{
  "tokenizer": "char",
  "vocab_size": 32,
  "hidden_act": "relu",
  "drop_path": 0.05,
  "moe_every": 2,
  "beta1": 0.95,
  "eps": 1e-08,
  "max_precond_dim": 512,
  "adamw_lr_other_params": 0.0015,
  "batch_size": 256,
  "epochs": 132.7,
  "warmup_steps": 1620,
  "adamw_weight_decay_other_params": 0.01
}
Rows from block 9 of a small CTC audio transcriber, named by matrix and row number. Rows with one number within an expert belong to one neuron, the router's apart. Each number is 500 + 40 x the weight over its row's rms, rounded and kept within 0 to 999. All counts start at 0. Numbers have three digits each.
Before each expert's rows are labels from the 100 clips, of 14848, where the router gives the expert most weight on average: "strongest on" is what is common among them. Only what is clearly more common there than usual is listed. The data: read English sentences (LibriTTS-R). In brackets: how many of the 100.
# router: slot weights (model.blocks.9.mlp.router.weight, 8x256, trained with AdamW), inputs 0-255
# up: expert up (model.blocks.9.mlp.up, 8x256x256), inputs 0-255
# down: expert down (model.blocks.9.mlp.down, 8x256x256, transposed), outputs 0-255

# expert 0
strongest on: the word "you" (38)
router.0:532505498492545475506562482514511551519508547499497474489508487528432545529455520454445504535458548558457522470479517555434497549554501455477507483536516509478495575463471407543436426539453446504477488537483550427565504461535568552550459564481510579442432564516526497513495432512454480441481528440507482543519487430524476582520502543472482450492500459532550497607468467516461483478473422477620503475565471492444515479499548491501558449521439489516505538533487500455540522472511525528468445496514540537548563515533502497524458525448552570529570543485478440472451493518477527505506481524464471459521459498444479493507474502507524494572514443516432512523499530477513450507499499537507507503545575584462544563444491488489467540637497473496507537417520519435525593500518446
up.4:473526473535528398485470505473430531538489580474454536520530577530560589500506464501508501469453475490546492490443480507467507439471522511521554465508483534538472502556490447447468558461483445524565514543491509508555502437467562512531535516478573478465548549531501472476536486505568540504449495476597508507441546516406453487466522502490483500483440511440548471481507466435513526537534378552483470436507457574452517547573519514552447489527445470505566453508611544545470486507509517494536452584458488476536505471529498515502501523506510476523454512501531493515471540455415544563583520446495488399570491517483482529480537498487470451515494491513576460472467550575455447493523522443439473562499495555505465519472512464523493480504499440459450515537418541513534516428488499
down.4:490499514544439489480476505488473556508451546455378407501551512501447585458515497476515490522552565540547513460499471486438500410552471547479529567482507502466480404515581476561541493555538444539501562455501410540509532489549584492501489498562557408480396517401483451525515485495552425483480550550497542521468590522544580498561513517500447493559507498399452510501515481494462478516469511475522505505476559523466522499545524448565534513499545501501490469502526514495572551536483484500473505485489479527514528522510440533491575488478576533475486507560492492506492449500471499497479510420461500461443472592449549471508525563467536470475430532500546477500456516524514520480444443560540544535447544502524484466470463442506536533497473502480486510532564462480526506512464453
up.5:456504372486453575467551495490492505455489524456417440523440436488571530503495449449517505444485421485546550437475588412492524434482532491532461478530505541497493491572540440495470517479479480515543521456488523457491478522463506464455482511536550505499495542442476490491474449558524474523537523482559491510543506500546523549502531533490508535384519521471556540544506564523584525501463453426525490498503454447537487534491423582553529542433449497513498479487543434528510455554521504452495458468460477506475475484574493482477498497490506468504419487529474453493488491499451507431461486574577556554434484541489546537488483451466422516446447522561494553549482450481491475515550527491417540516494571483489522467473519496494474508536536505569558513522446485539509400470540573
down.5:522395479522531540511531415520489474492485532552457552503550603448495441543560492508511525504557553481565495527431459483478512518466548510477533528503485460502579518504511521503463413494556509520434480469483502447503531493464497522478530518532482475444561513464457556476518524413564502507594564467482444532506542482497531412466587446461573530463445547542533549543562543505395548529523520513498499507486444448501546465500523535386539492449542524492481550533402492549536558482534494517491486566467528446489452505517452494547491570506488432511545532504491565552418529514543533539546440464488535506506437572523545491483458509515538546546538524536514520498517447467493544461452457449472523507520508548467492507486529457502478570485507453504564524456460446513528480507482542
up.6:544494464512424492494507509516480525555541449431490481471484434511519495513533531467512476503516485507552582501514459414478499524472430537529502539521444498522539520474524470472522508536496459455499494466462583552493521536493499504415461485525510442516529507556444455510502495490539519506430525440499527532476524497473546506459461523528526536561545468525618439521479407490542491556573462464515466442483525443535484510522556522550467477460493507442487472415569415515573482449520557571476484508517463488534436521421514483560559471514464498481447415484521520521521506540467463493520528551582448564505440502497506511636473457547520452544560480532507541568474478514469446507439395456531490463576446564447448516516447487470463450548499485548484514528511512545489465505532495
down.6:397492517533490582548479513461535519526523521531535458503497549471487496492507584466517509466486553526512498489478533490554471519492514465479486524526517401508549465575598494560467519431538509510460523515509535547504527542582527550495483495473497495468461455543526554378528428487500506477506465457530441366433504540536395499496533580506474494530526511523444551486541521613530498511525520511494459554485492480456481467486477531415510513498434435486501419460543548519498498451501533494490454446504515411513543505482517515427591524522473509469522471493483508551545492472478537529472472497443504469419532564535516515479532467531507479569480565516531512493491540497502505509531450577473505440525478411510503502501479474502515507513459503432542505477518453530399509615451517
up.7:550473494461567472431471515554539461510469549557474498467465444536504483518486438474499490466426589513474506499556496494508562525466450480473440528519471482598443474587510506541524505535548566456495460518486430552425547473422536464558518546446477505485479492507431519496487473488476491473514477568445521561506503552536478487536468526558542540497502455483476539522513467544530562497422536474529519515492536510390522502498552501447535536569507495439462517476502459484393431469494520503456489570415475511425448567471462519520565523557516477470489511476437525576452434505459485475523515409485502509493440495491479514579367468480523419490463487456516536508563500520525472499480538493527502418535513507512546475515476426506506532485502594519506507507464490527499530470509549
down.7:482560518498529527498516496440476485573550490524604507465476491458533532508566454526565469491524460508514556521584497474417414577556444497525518469477543513467464511458502506534472484519442567521492511564479478436441414547397527470538461555440457486540498504481453496482494491507471555530453468517530573554484484494457498452517520515472524476477483558473544538519548486530504436471476416438465448429555457423528493402521519553490505519480500546433536513504469487585498512492452447533425625505496560479471506427501495517488496501543519497404496486475500470521553537536496530594471438501549516446565450555454528514525521526450547505500538492513437530507484574462504470483520492514493480462496489553493485536492475517528471533526509519428554531489500551573486528535547506
up.8:520473514501421404556469471552417510477557526507523507559503459486459494480503505450489471567524510497460497535505467429475607464502536555575471551460432532494490494499506496434441386506493458507559479473511491495438505497510497579508537517522484525524497488546541448592471486469552503534522474545529477469487542511453464497421498472460521513572517429506521470504492462506480516539455468561494493516503550551556511439501568480445508544474484510489548516456387492557476500478446449547446495502592478477469538552455596495553486522569488511512486454523403532515441533460537515502534436515507539535493459448570489554471455560494419409537522549486513553513475499413546554509437470557496460530456531467463529525507495507478451523501489455485498450536486510546460459490491464
down.8:557499483427507488554446534564537532441417575525538512537481531474480437525472416464438496497525452529479489492517475500446498539582485523496469514530509448551522583478463484531513467523566457434593528501455552522561502514419519494531470508448451512438537499484494510537515534540472547477438476478476473492494502581503458530510453456505504505558575563508482538530474475501502561485454491469545486475508525512535475479427476490494436518496550508495516470505486514548503574463564563421433533500496508466561550520488487508473467474511575534528460487472500429480571543428531552508431435547487512512547500474482457528557547515563590559499434480486523468508592606477525523495496521451475477528526463592515487463406521477564508548528477520504490499492510547496412509575516466
up.9:517507564456457528514561472501510495499485459470394543428538475467490516434505552505543446442459473484446478425461473523499481454519471550513475465551468469484487518565495500441437440448509477451495454562531521600513558555506504460492447531437509493500409431544466511548472487502519502521491522557531474500518503557521460486456534519462523492519475498547481542550482574529483504507487449468524483538543401538495477509495475465451486523490515505538537534570575462490512511450494610500458457511472524545553451510461488586524562549658415534454467529477570498461473516532465475496495540454588505538517511506536571491465548421436468463470496519484488481467478542465532458510492513468484491507472478566521542518479455490460479509513499555497517443612500538581500490470507523
down.9:487419590553517564495522537513467496497444519521527551459458565501529445480499488527566508419519509548489457521443482590586497550508608505537483526533516497455538558520461511474535481455480479413475485496546519502540421375465464585524487535465503538436518493498577579487489524445500419554494468518431491443501571528538491496535536530500528454510430488442558493543481455438503509538456469541498456513495438539460475411520536473482544439528534520524424590603538493450481534533487496537488454492515545492458473498493442487502507497479550487525476477453489517551538559485533408583522513458489511491493551449501521534468497463490478523508547503505459450546535494503514477432457433525471507480478462482466456492487470534502548535492506442495464493531523546443561504465517490

# expert 4
strongest on: voice: female (79)
router.4:523568538519534542504565496379559510473524516491528532492452427532501511544573503437507546528527489504503485473458575525481566485493465445518528462496482531512387515518499450558485494527522433435476514480499494506539498543527523537518558557405532581509485546580466474455469499529511469471503510533505563498489516490474425504548495526458495495540461537495489549485556498523487557458525480533491536473523466465447478621521503522466500486501453584433518531462576538501441499469437506537477473549467495441468491457551575490489505459397518525511455426483567479500563541508565531418526525471452450517474517583517527525480470540553576511560452487526463588519518505489471515542513471464494422528486464533446453477550448494468453500505516461466498451472451456537553470485485431
up.4:430554490516553495508491542488505531497484480554530410477503439490513512483541507482497527468599501494521447578513521492518448514480506519472485525518457515485466531474469475492465483474481558505471540547574497505436437405501512540512492476448490498536561535485499534474487488497398463495537477444429496501493477516528564578399526493517506468553480492511405471526481521511498480507555480569476497524547440493424464504493532485534508434502441452488475476498436501545552533566481480530502479549483539541457515531427526450503495506556538463494491463486538499447527517494438410546468545447455500478420550519516441518526552530425443636520546446509520467536515554494526495443492547503524516474610489522527540515549432441521565498491614465583473453490494472547525524469441486
down.4:460532534546492457521474474520434529557497435481548493485430512536493532492535474449499541476460393437477508518543500532472421493489493527490482503459463488406518460662490497468566469474453465508533540556491479477487526580496474541545422450539531401494620559480515488572506486463487516545509475461539441463500446555514513536476453530513439530507480541501545467465411513519528527479527502532570494500362513453476537525601495512514535496540444545478516474460525472453436556465472511507451501470533517530474562477458473471546532531517491483511453528457441485490515527518473457554459502504463510531514463514522529446543437486505488560437480519542448491533540516519516439529497497477522549520557462551525569539505511505523507509416533518511496461472543501408517484546468499
up.5:460441548439483491507473489515481448465540548475560498484504484488503490573548534543505475494553436451425400473485434510500536485524577538472503414613582576505464446504504475528415485459504490460483556439552561418459506488464415489484471547515460509503486514547565472473488437470568485473413457523529497489488455524497508561521519516442458540516473514480536498513491474417425495455534521446486452520442532504516485569475517525471488459478485568436473529532539501509472498602553487497491511463583504485487565517442446497502481479585496514486533419528521494525479537499436562554523447446494479556462488483481471539502490429490518525456494497504482411617426430472494477512464525465536523473489487504522492479507460470544489487571516470498486521497444547503516525529459485
down.5:507462563505436470578471531463469481555502486488496476517525460560532510508491536473529535444464461470499512541461590483469544536526483457516489519420510504447526546485466464452489496522526505496493502500446522574478504527518461446457486515515459580496554529498470465556522505508456483487537461505476565574487486427479436509450546528551436442489519462473436528489448597520461521427547441504534552532501508490531560561541467485477492506433444496572429529483467471535485579481470519387499491501505518484468599489475472539464646443482508502451469517498579488439543561521479512406501452516507462507532499476505524496488469522459512475527404520462531495471531456585522466543423433509536499543555476546440429486446468503479498527486575512514515541506530491433507522497533446
up.6:453463501524537509446516558512555482529480457452549413494523506548551501464521533482495453485510570525540488496491537535449518526511502507538470463515528495558527510487448451500467545473578464504540519478428453495597530502522529517526478489509537452470500491480460538520427516499502557489592425446554568527512526473565539502450498500489577436530495506520566434484518605497544499494524550566430509537571524445486473455497447497499403502557472479489496555557517489528591600514495536464563593454472524467526452466540480465530525514508551564462467462431475529467463542539487540494515498538510481475449499549436398472520482509473475499500551504481505484447521484525468424494501521474465549509491471412494505514492510501444410517489517489453537563472522520486488564374517549
down.6:436518457538533510446499521530526550483472513491531621488477460573494526419526516546513496496537478512398446531591454513542530495440496541477398535553462485539501536503502464492509531470539457532467532558523507489476498540549518526440533495467444517448472458451550518549572527493528509534470435507562582543524552438536536426485423524476495529524511495511507488508532482531527523516546481522472473548526518563483560474428435503486470532457458501566507491482491504439484581484478546548470497494503473475553419496498500582442495551464399528495484471499480496539544421480562496490545506552509532502431430437531530461531496547571514537495594491543431462595484520479471452562521547466503552525518462482513487466441461491520522432492469482474487558451455537525514490554529486
up.7:480506467564494455589490484495567474491525538521519498513553451532498486412492511457473458489451441462455500400540623418460472528503467529519578511601474491537523489513470441427512525523532511531504489545494454490571580449427520551479505507525574488529488500480511516444521458484490513459494477510444432523511471535468568431506547505514436445482437498503438552463463541433523506550554524553517507484426549478456479527413488464491536495504533460502552526495472527501494524499492540512512554510482450501397513564538413570501496513486529532485568546507374546511484432449563516488489488491482469528483558517532493481450441482515466506527466456531435483501544410490521529550515501555455507493509472518548556517530518517525519544517550529512545528425447479505513563469519494
down.7:528505556487484518550533539565484515494484435459553561501408532477495501547514520521555463487573539470543535442426455524501469500444461416495426489482523487518471399511487497481478505500508507500444505474541538472470508573498555552475472441521527524508465485452543476491474460495529564616429466489537513478496559513563501452479460534460429521468551528495535537466511606483505489538533548498508484418492488511497534523472564571495484543486523465518471504535615495492483468570513479525538502524495548529446576439472518561581466551433513529463587470510510526422547532525513556503439513479476439596459519543506540532498524429450508509526541522577560470488516478514463457566473555506509433505474551516487517582448458472462464437471521476496515525439508503492504511535536492
up.8:534550456506533562564499463518552496576513515471466498485491537429524461457495432448516480511517519564460504438522441441515401550492570528454555529512482412497538535453536487443580488526508528547533530472515524503444529496532541516556542435480513489533546486515550500567467474450495545484542455505524477534505470551550477508446511502502554545527524469528498487494459507546490438495508549540484530522534485456458455476517469482511579492522444479380505499480476580469385583512489484462513538494556501588550508526452500545471532517463546555502531481451459532393492523492518540540516548497498498508487516538529513479400388576482502530473546510465501478492499500501523493466458503530396479500551461463540511492457426511489464462471544484544497580530530469499458544409496554
down.8:460521513422422455511525494541546492506523520511432497531429542516596529483539506450500563409454575598446574544565511445443542496484506525497478495419510490512493468464486457562479482556477532484494484482449503501478505472458526473537498449513466513513505466558459428436486496462497530496448571493569469476572535522544517550534550532479475451581491539545512544525542580514511459483495468538466434470563434468449522518428486487528473459451482510465522553488493494487425480481465439397521505560521511375560479497534488508543500498487613468527510481483487559475485446544487479536484483489515535519456494495490474509474497511441507535484446486519424532535537439533456523540516458519484450511519420429458557440474494514480517553504488529440473542453555531539468500497541543
up.9:518557463527533535520487529487487451525534501495481531486491496567505497504492421491482523510519416498453532414523502526530469476473481483500503468489537522501426590429461532485563507419500516518468476500513535442515559465493401461511503480555507514524516402514546516547527519520491503490522486619533500523440506469488441450470508517483454451562538537480536530489495439470523487444538494502534467534435430471442507539496510560464438485531570494503439506519505565492403530494485444519520574462537496418502505438519484434416501468553561535456508578494526549513510520417538440556509499540552434565499471469480577494432463551483453445523564484513496574466505495460495552513586538499537526496528508537505489543522492462501417486471469528488499601524495504567444569523526458
down.9:523548528525480435584482489506443487475511444446549471524450543562580520459517543531537471518522454468526550515441508528439459486498555434477474500430512455503519493577552483521474549474534511516486483449497487496485408530559559489456483531541472499543508523479550479526476512546488569583503499525465521455523466549502515483551452484447520566500517483532474537586523526513520468510609482532465438546481392540487516521507502529532556505469485489562558428554497455557460471490518477504559494558491488468538492563487526550490499457477515535440458521508584485425521513473481510491528598481534537557551514504503458510443503467481483502464480549535556427507535524551504571412479458474436444522505533469474475486477494469514566519428555498584523487562585473510466522449590458

# expert 6
strongest on: the word "i" (53)
router.6:432467550515480504584517406533502533507439468531501440516531540548522497487470514483373492563503477482567474493517486480470447453484543483493459524509452510562524493523510531551433530540498474492518478537484505471486436481548504528529510517546489596503490445538487548519567545422489468545547493520455486568500556481472445443523508384508440517524494491451574562473557481495502453465515523489494524461444512511468377547526447445520492481509445537531519447516579505547524506469518552568477536489452510480496490501499539510502542547545430582493495448526478496548487561464477515504448532533504501477470505500464562528474460593492530443521497416517482440508452599522560524539554506526512460483559542521577512504529517516483512523534502528509499557546548365495498504509448473
up.4:516505477563584504470514467533519500471499507468419490481513494446506508530495472525483538532576526447457474550456408515519482464526444510442449573509548533520479488567490472566494457486494529498457429544463501483483482481505560496557504540464468516498542433507497443562546433550584534486527501506523539536483511544552545511521516504463514468542559459459530487489532497522525479534502562589503503457580535606482501517510523536462408597451475437467498464461482478512468446555494498524479417515460545549422398427523514487508426495446527455507514536474604524464477502472486534507542540567427513516500568472550474449523515452573483543568507446482534433505539465485497495487509504493530461490484493437544472454488415571500522501534561470459489485480489557479496568474452473
down.4:454473518467477485483427511508542474471555471467477506505470468515514474559508486460539529462452498538511478516527491514485528482554539485519463522515571477451501508490519568566486520524580508488472470502495559500509631421576478507521469519500487426476473504453471529542516478512443476495466506556479504430520540511511509503557465456448452525482415474437489457532414519457525443449432487568465566543518464474466511442530544519489483471405466513517550426478540560369489559506575523452506402466473521478483506512531461467470505506547509514412472517457455487499528540494506500430469542532558475570535443535493579480532568502485539513478402502474598522459476509524497563501492463471455539494498541508528533510548550543549496512432454447556534522484545429471541525549476505
up.5:460583470443468482477434511479503455531510574488429555434512480482499427462485495550478485443532427426472505515516491562494521501498485462469461479470512497514469492436541411540508432495517509531488534488454503475477515471517509523526497573501510572478523499539458514447483455508502536450525537515509515522526473493459522471454485489531514551480514485549497528552485498542575450494552519432480551458490482524618540490481473516428506494482502504520519518460473399524527578500498480455471515484391524500500480547421551592554546494547502546477552519468412497493469576529525537456518496538427495581568498454508532572489528458520540507510468483502526556471486446505499452552413547478531504470511487573518412472488472483472512528493543543457482539475459534467535396484511643
down.5:430493466551514531535463494581464477497474520504513448529530470406501508460559506478475498448438504409485486542511529565536530454478548418539503483532448493529533511532457564514478466440445431496480474544566427537455481501507492505492516449478455485536423480448505449522457488512486458508466455495580485482554546607451479521561469469464528522517499471548487513466592478538549502456504468534467483523453516417509520446519486546485500509483608494529515439468467547492476520494516494481498576509493471544514482509554516573522543532552480449485481498473501539540523417447512505617419509516522534467527521500424480494528499517435505485488552451516476482464475477425528486476519475466505543468573533495429534525465505442448455489485481553387472589476516464514398448532494498
up.6:527495504522500542512487521508443513488539509527460520526490453555511463503522464497489516478473492440501497492443516462520530550571437518501506479385523476541508485489478581495517463558525512574520584468452444467505491446514462466464489500495493538535560478563451480589514489451539480530473517436500508453511558445615434492487482498537477462529467457611492490525478589544489469450443419514510521474517490509468523476569509472553555414486490498524497523559484558519491486507485546445515600550586490441558543517472488525448538528524513588545510609511503445475499480423519461530458501454462522526486446499456504502526452443496494458549525546503520458491471457479530565566499549423475509536456495532441526508429508548487522525451519593485471483518536505460418482484571541
down.6:474473493484514490498515449423524477528502496575497472483505569506522486552518510493487484447507418520514472534491525491451437569513432533495500483575442468525541553580542455514484502494471485510466426510532500604457537469501522486502517495502491508521534519474460455473520477500576538456559456495510598448594505548504456509501516587508462519524467527519492545500447388583459545445446509470470462478612512478511509526525490584589543523492475444490484438392439437535551547513516505563516530491538487510447484496504467492476528506429503484432466443545525510474577496530518575542492529445517551496441503585428503525568493554524490505440557598517477547481554484449544538547544502483480503479497522470492405527500504482468473528497511463461515528538464449486487498522509522
up.7:492492497450616513506530462517520466557461430454438490445442481492558540516535493504536403504461480468522452507568575479540472444474532461537502523481476439512538495532498431526483493507572519520511543510458495514590532507433509508596447475446433426552478535469515502454563567533561418492553509567483505518531535575540533514451446553525519510519477468565430521499459485507562475546519492417545495466470517554480491467488491530542455500516503548463506536453507547536433509465513468537477443577509452449552492471532577513522436529470470502517457473494479491441451510488457530517479419476497530583535532492507506515554509500499469459450524471562520443537485492481473438477507422506563533511477547530441544468448495457494519439467487576444529536539476518430518516563538489
down.7:438484457505491489611503560477456460446471492425523502566534575542491437469493572510440508482486476551484546581433453465580475508573481439440505468502552551492525518476493495509483573513531473490542434492572515496487549464519529541437442581556514509506479486502506484537512535545600521533528510538569560600456465474521491478513529532470436476524556488515479542490473443450473474485513515500475508449524522543449514493474561494484466592455443522581486587478452500495501534543563543555469550508448504481514478488497486530431533546530504454458533474491480466500501545433512487491520506500493601501452462473474522478596439526479484487485467510547534503510489462565457443514473520511508511528512503546468497566451469517494494560596457445559467554466508519473461419507551508
up.8:540514460514468531445531502535536522456512590454543515507513585452546508582570472488480507590533467548505498517453490468489494498484501534478554529465490528606581486558523497492488512513467541440466457526459528547515531552575489414536464541568497419541477470512513456451444463499502543514526445496471522563469509475482457420477463470538500506483448518522498494483494422507423584526453452490474439545540496446455498482513519546423472505525524477526503531468523526531612514442548462455481502535467460473476443441459523531407496521467492505497526434528520450524516556501484461522520487499421533434454533546555481507585529472516448494542420515457480577553486487488534490526469529538438468539465510548449499483484461506493462474465530539511450494524526445507467449588478410
down.8:480520529475449477561516486466499499563546532496520440466539408494492501582444524510385501465502485460562522505580524495510509487458506482491496463501563445536574537441522588561408489456553454575489519474556512513508500489470465477546503527547516443580501478440481501530530529480482465535502535546535487478454462467503609456576444504422500536479490512520517518566479534488552483487454500512527492505551465468488498556556470528469477484487489572579517483525503424482521425441521510484514441524529558485536520479440568455539475494539478535415526534546552521505502495554516468509485531563593398459542506571479487434506523490477453545514541485462520476486516451543501479465506518426471514461468628427449498533507477473459511475520481498502515539513472542496529465561553475
up.9:552564450501436506512478448487457484528508526547539463487487481533515519515501507507563486545561491556492409464493473474482547464467468532503396490547542445467516509525488495462506487479564478463524525438442515461560479508476516482402535515489494513527467467537519442443514566544410536506534464467568478500577512536467491477458459481473531490521526520527516469526532496508526521546507496550540534508574495531461465472515528437493439431547551467507527448529485496520424479516535407525513461434523469468485504492515454485555450486473448512502551434494444473459540448550480473524593415568443436471445489531587522431473575576557523475574529457490515507484485455504466441471529536586475493508488490516513581497482450413517517596514504548492462493511454472527486580581524504
down.9:491574536469581514493584509443457507501521521522529513455493499448486506486437526525561458457474502536484531470523490530493528529536471517533476472466491524511508459518513539582488502527439551560492562515484544505474468541520460499564484504436516522436541545560496430577567429487556554517461525554491423510489522482537456549455524519550549510485537472542573542445474535482488376485479479473522443457565501522502483477551529509478499523439498482580514528511453612555516562547500484528569480503520579452488498551487507495483485508513463444462516477478464483524549520475501500454483530525536513494536510521514456452494441446470534506490489477506458507395616599503519445479503552499475559479540427506477424443542545533492546529408479539466437464550519479519456576433508495

# expert 5
strongest on: the word "the" (96); the word "of" (60)
router.5:436457424469518518508520523497470510476466506497469467492478544471435468484554474473527462480432550455463502548496565534378492487429562520445464505465479541520526532569495483529493477458497500552626524473512597522469499490509528505534492541512468492460528563518502439545493439522512508517522515501547495581470453386483499515494483461444520480513462514584606517559474498480466483508514502488526507449506558461490484491527510459507520476499456501516485573503490503478519455472499465453525571422521481424479510504535464539465443542305519473493501472550519486476533452505505499579506445574463464492514509517483493466542467538479532524489487496544492565549490481495485430491472534494453546463536492565458501527499575575513594500521496511555553454504448480441555468492450514
up.4:541524475417459481499501530556563447491534604489537455515551559481552446513487495485534468561423492505521550441505500513540461541453422544542452434522551509460539589457414584476500483544515470517499550497529523534537524529467452500492492511514458539519469426495478468517510487489512501478511481490467475552515475491460553536515520480593530512531546548425433538452427509439474523476537459520433483549532440456461495463530486463535523514462518564545452456423517542525536509475538519498441475513465458558521516450472487532509493617547512462518495526474500535465472475453474480473459571486464477451496526544527509435483589481535595519492487505467456567605539479499456534488522527421588525487466475524505458519530437462480487476500414502470523442548480490440452479489479476
down.4:479465482559493495537479416482518491481493495612469501482492512498436491484498504491483476388538447496532495549512495508440541494577518548504485484466385490524505474515491480490518510440496474475540455455497515429504524510453505577459476565503532526504539476495489519645514451491545527532454540467399469501530551525533499491430492442549472483444515479517489492489468568518453490462553534494516511528513536503496470454495500454529502584489482428484472437539516568515557518488473497538618503504513540555436471437467502528504482558620507552522514493505553411517512507453530509479472508467512537474484529419559464468500526508541500460447487470504444439440567479458482486489498553453538504557515498379524481534513446498426471515546538481414548517460486529557461491530458514
up.5:513565448537506601547514525520522518547529548467558495537517531446451544427545528520529471520496450476431414451545448500539477473523508461519438533559543481514535470461438499497531526521550534516532534548443447484555461521525573519517517500503480474489540474507498538453496410500483500466459465531485440479455566473534513474479529497468496514529495485509451509490495494436483505503476464556482552483498530576515514509464483502542465554474523506514485498479507502497541548505411518496439560524493470484485531461424424496497554593400488536591462524453490439482515521521505522546498454534587494540562512520461441485519517507475430445552516487428406531486460533470487547486427577475534547447450459351526533552459529437477507523477455426471486566549497525530504534490523457
down.5:510507454512537396458494518451509497494496465521521541460492470466512487532495452454482552481528433420476420572472530476502504468542498452519461567494537502472520418587498500491514544501469534532504476509503474470487534534554543474491386522556608507499496510486497475529466541511518533510443563544552507521465471488532511520530484519513563401474437546573521458557444564478490482535554553497444538581477544525519489576500600477471499501520489459505528510461502463500509555537519510496576516484487555509428554532481464502556568542430545423605568537520540509492487500568488514472507423527436513589476497480524549510477476484623445481449495530467541510536441480486483453509500468461540456457462492513451496479510510499570464437542475515529483523503531517498496574449475496
up.6:469507418509455497451520535466518556506471543535565527475524460571546506479459465440496479518564483462539451469528520469467527507490500505556572383548476537491491477418480468446506491545504483517454482549495496533525477463547530471526562513538513527530551494488530504438524488445533481498512439548476499537469509497509516414587576526528473528522508529470502496532518490499507540546584450498491587495438540458554444516527504530450479457505475539493527537456495516446519532512431491466464564481506483443508484521444403535545537497504502557454543532477462508470560505526504394472498497474510526450479565530472437452515436548538563440508550526530552472556461542507520402415522456520504450431544458444485517527519514504497451556446462407448453615514545490527496506453499455
down.6:492534492487537518487462477551507476417533465474546485444474410547421466496522461569497559508536540483468480498407495519516483482562470502441448444530443524519467517475508494520503496500569524499564493487532457442538548494482539529544458452523531518571501501507455543471546560434543531527458526569502529497498450582476432488450426570564434475514469527516516477516477451543472503506547475488434570380412440471500430460479441450487497514484543489494491534536483566530472508553557504435508562495517526433477470494500543479521480481487506487444515502449527492540530561527469400466486491570545438591501539510522472413529499466507511556480446497520423475556445508513537432493466456451513481435447522501457501528520437530486521511554521527533464547479487486417491467486474531
up.7:484472452515547538497567428442474506487538461461538522463454537574552494542553563502522536505488547463495534503506524498412446522522472508590548532496504491448531527521551507536479521435519477452493468498526448514473590465509464581599523481478559525514517475513533442525529501501521487500492483549483490469531490447517548499464457542529555511520521490519413513536487512462490443417513487474439541556445588452571436539481528491527569473533528439494496491477419551539412502525529532451496451509495483529451454453511490510535540471660449414507493465468508482502482514527450473566527461478562475454528519482544436555390505538465454541517488517489450524527544433492490511477479542536500455492483554548521504471485512496502457489503454504483534557511496560463462516411572478
down.7:583464585576532417454523565526488521467471484503445448528518480491605531452395440505531500462444556574473503536505522410549488510425465498555510397580582501560488503477514419519500452482485526524528487489535463482536510472540483487455515490494501523525523568514517485535478501501419457485425507482511523543499491557501497477470518586450457394514514523487513493495527463571537440470433544555472520493553488501482483544503553456556513452491478459493475502508491491479484518570516596523483564497563510525478521577496534510514478537448481461465563500451570548594482483525434542480494489463452512478445508496514510467452495533515556474487564488463567491488442483474444599469529451449538437517503466485464534529501468489491501491507492475506494532493529527521525445476539429
up.8:463471518496508516438430486528510497509499394468509516556478561478493449446518511421505474528516457566496511432468468505447610448514482531542442457572454524504461501515508422519526537536532519461518491457478477543531483460503547473468413552489483465505498537546513525460475493484493511472522541495513481509459507424480489520544531490500532471555508440395510519535478482477530501530522540437467476467509503558410498504497427453528512503545573575565578493459498507486430511514581517536486497539565554452539553485525592540486511449463536536500488555459493444559510532487543455474595475599454515464494498525491535449542518608569458451458522556528506489468469501485480563418506408467441474575455525472448493435516509488504508475513517470483511443484507498516500524546559485
down.8:482556524543444446509494500535496494514518463461511512505480487445428511478584521458476488524489483538504532414582527504553536541506410436548535454445494537560479456474525495459500532583507597489430549426572519509515468476462462467456547514450498490497518486500506483582475511456451487530520489470518502461511529406476556470525426479525515440453436463459518513485541462469504490488523606494443467489470510493468558495518552515487525562509561424497492540509548456427483531564545525544496479577482455471548559542482506523530505566429570436465516523495569510460487472469537541550522532531488449495518507514424554448468516472490481535495481555537494481511532575504421503544510495447465472523576428491461481449488540520481457474418517539566491445493510532480506504404523433
up.9:474480488504519461525551485463576470555456475441457461505474548505511457571426422553501486491470460444559501526506472582458454537508517586524423463512542512508519537532572477450500531498488487566438531430506512513527534508492521490434522471481487504510494574506490491453464443506492467533561472607486502522452486531491497468520490534514474562463502475505529531553512454529497522492564491530487511475480540448514549473503475525431561450497443471483522462512474539518455553423450513438529540508489500510522546546511511598376410461515555402474539545473473481533516574511512495447531525612484530540458489531483529577528439500536599514547511453481531469475506507517527493458484421550481543496528515406525477524477519452487510565460441444478429503510531528461519455472546484
down.9:598562564471567490489442533486500562499482547450560550579539490506460534468457468465420489520494576525412471516394520521535494444563484517473503541504518487489491546546500479496552480533516473518485429440474480431530500443541530503549544514506615449472490489467465609597494536502504565523459518465534485471442502495555494472499468516504465487549467491458564463492457550542517518577531422450454529517493521466423464453575525546512434508467421482474509480566517474479509536489516464456462463534502491507521475503524472477480497471518497540519490518491534501533473399484523474514408439466479492514506491528484493427557484547494475477476462482554516540517519427550520556509456528522448492538528436466495472461495527519437514582502490539497542455422506482472446487492400520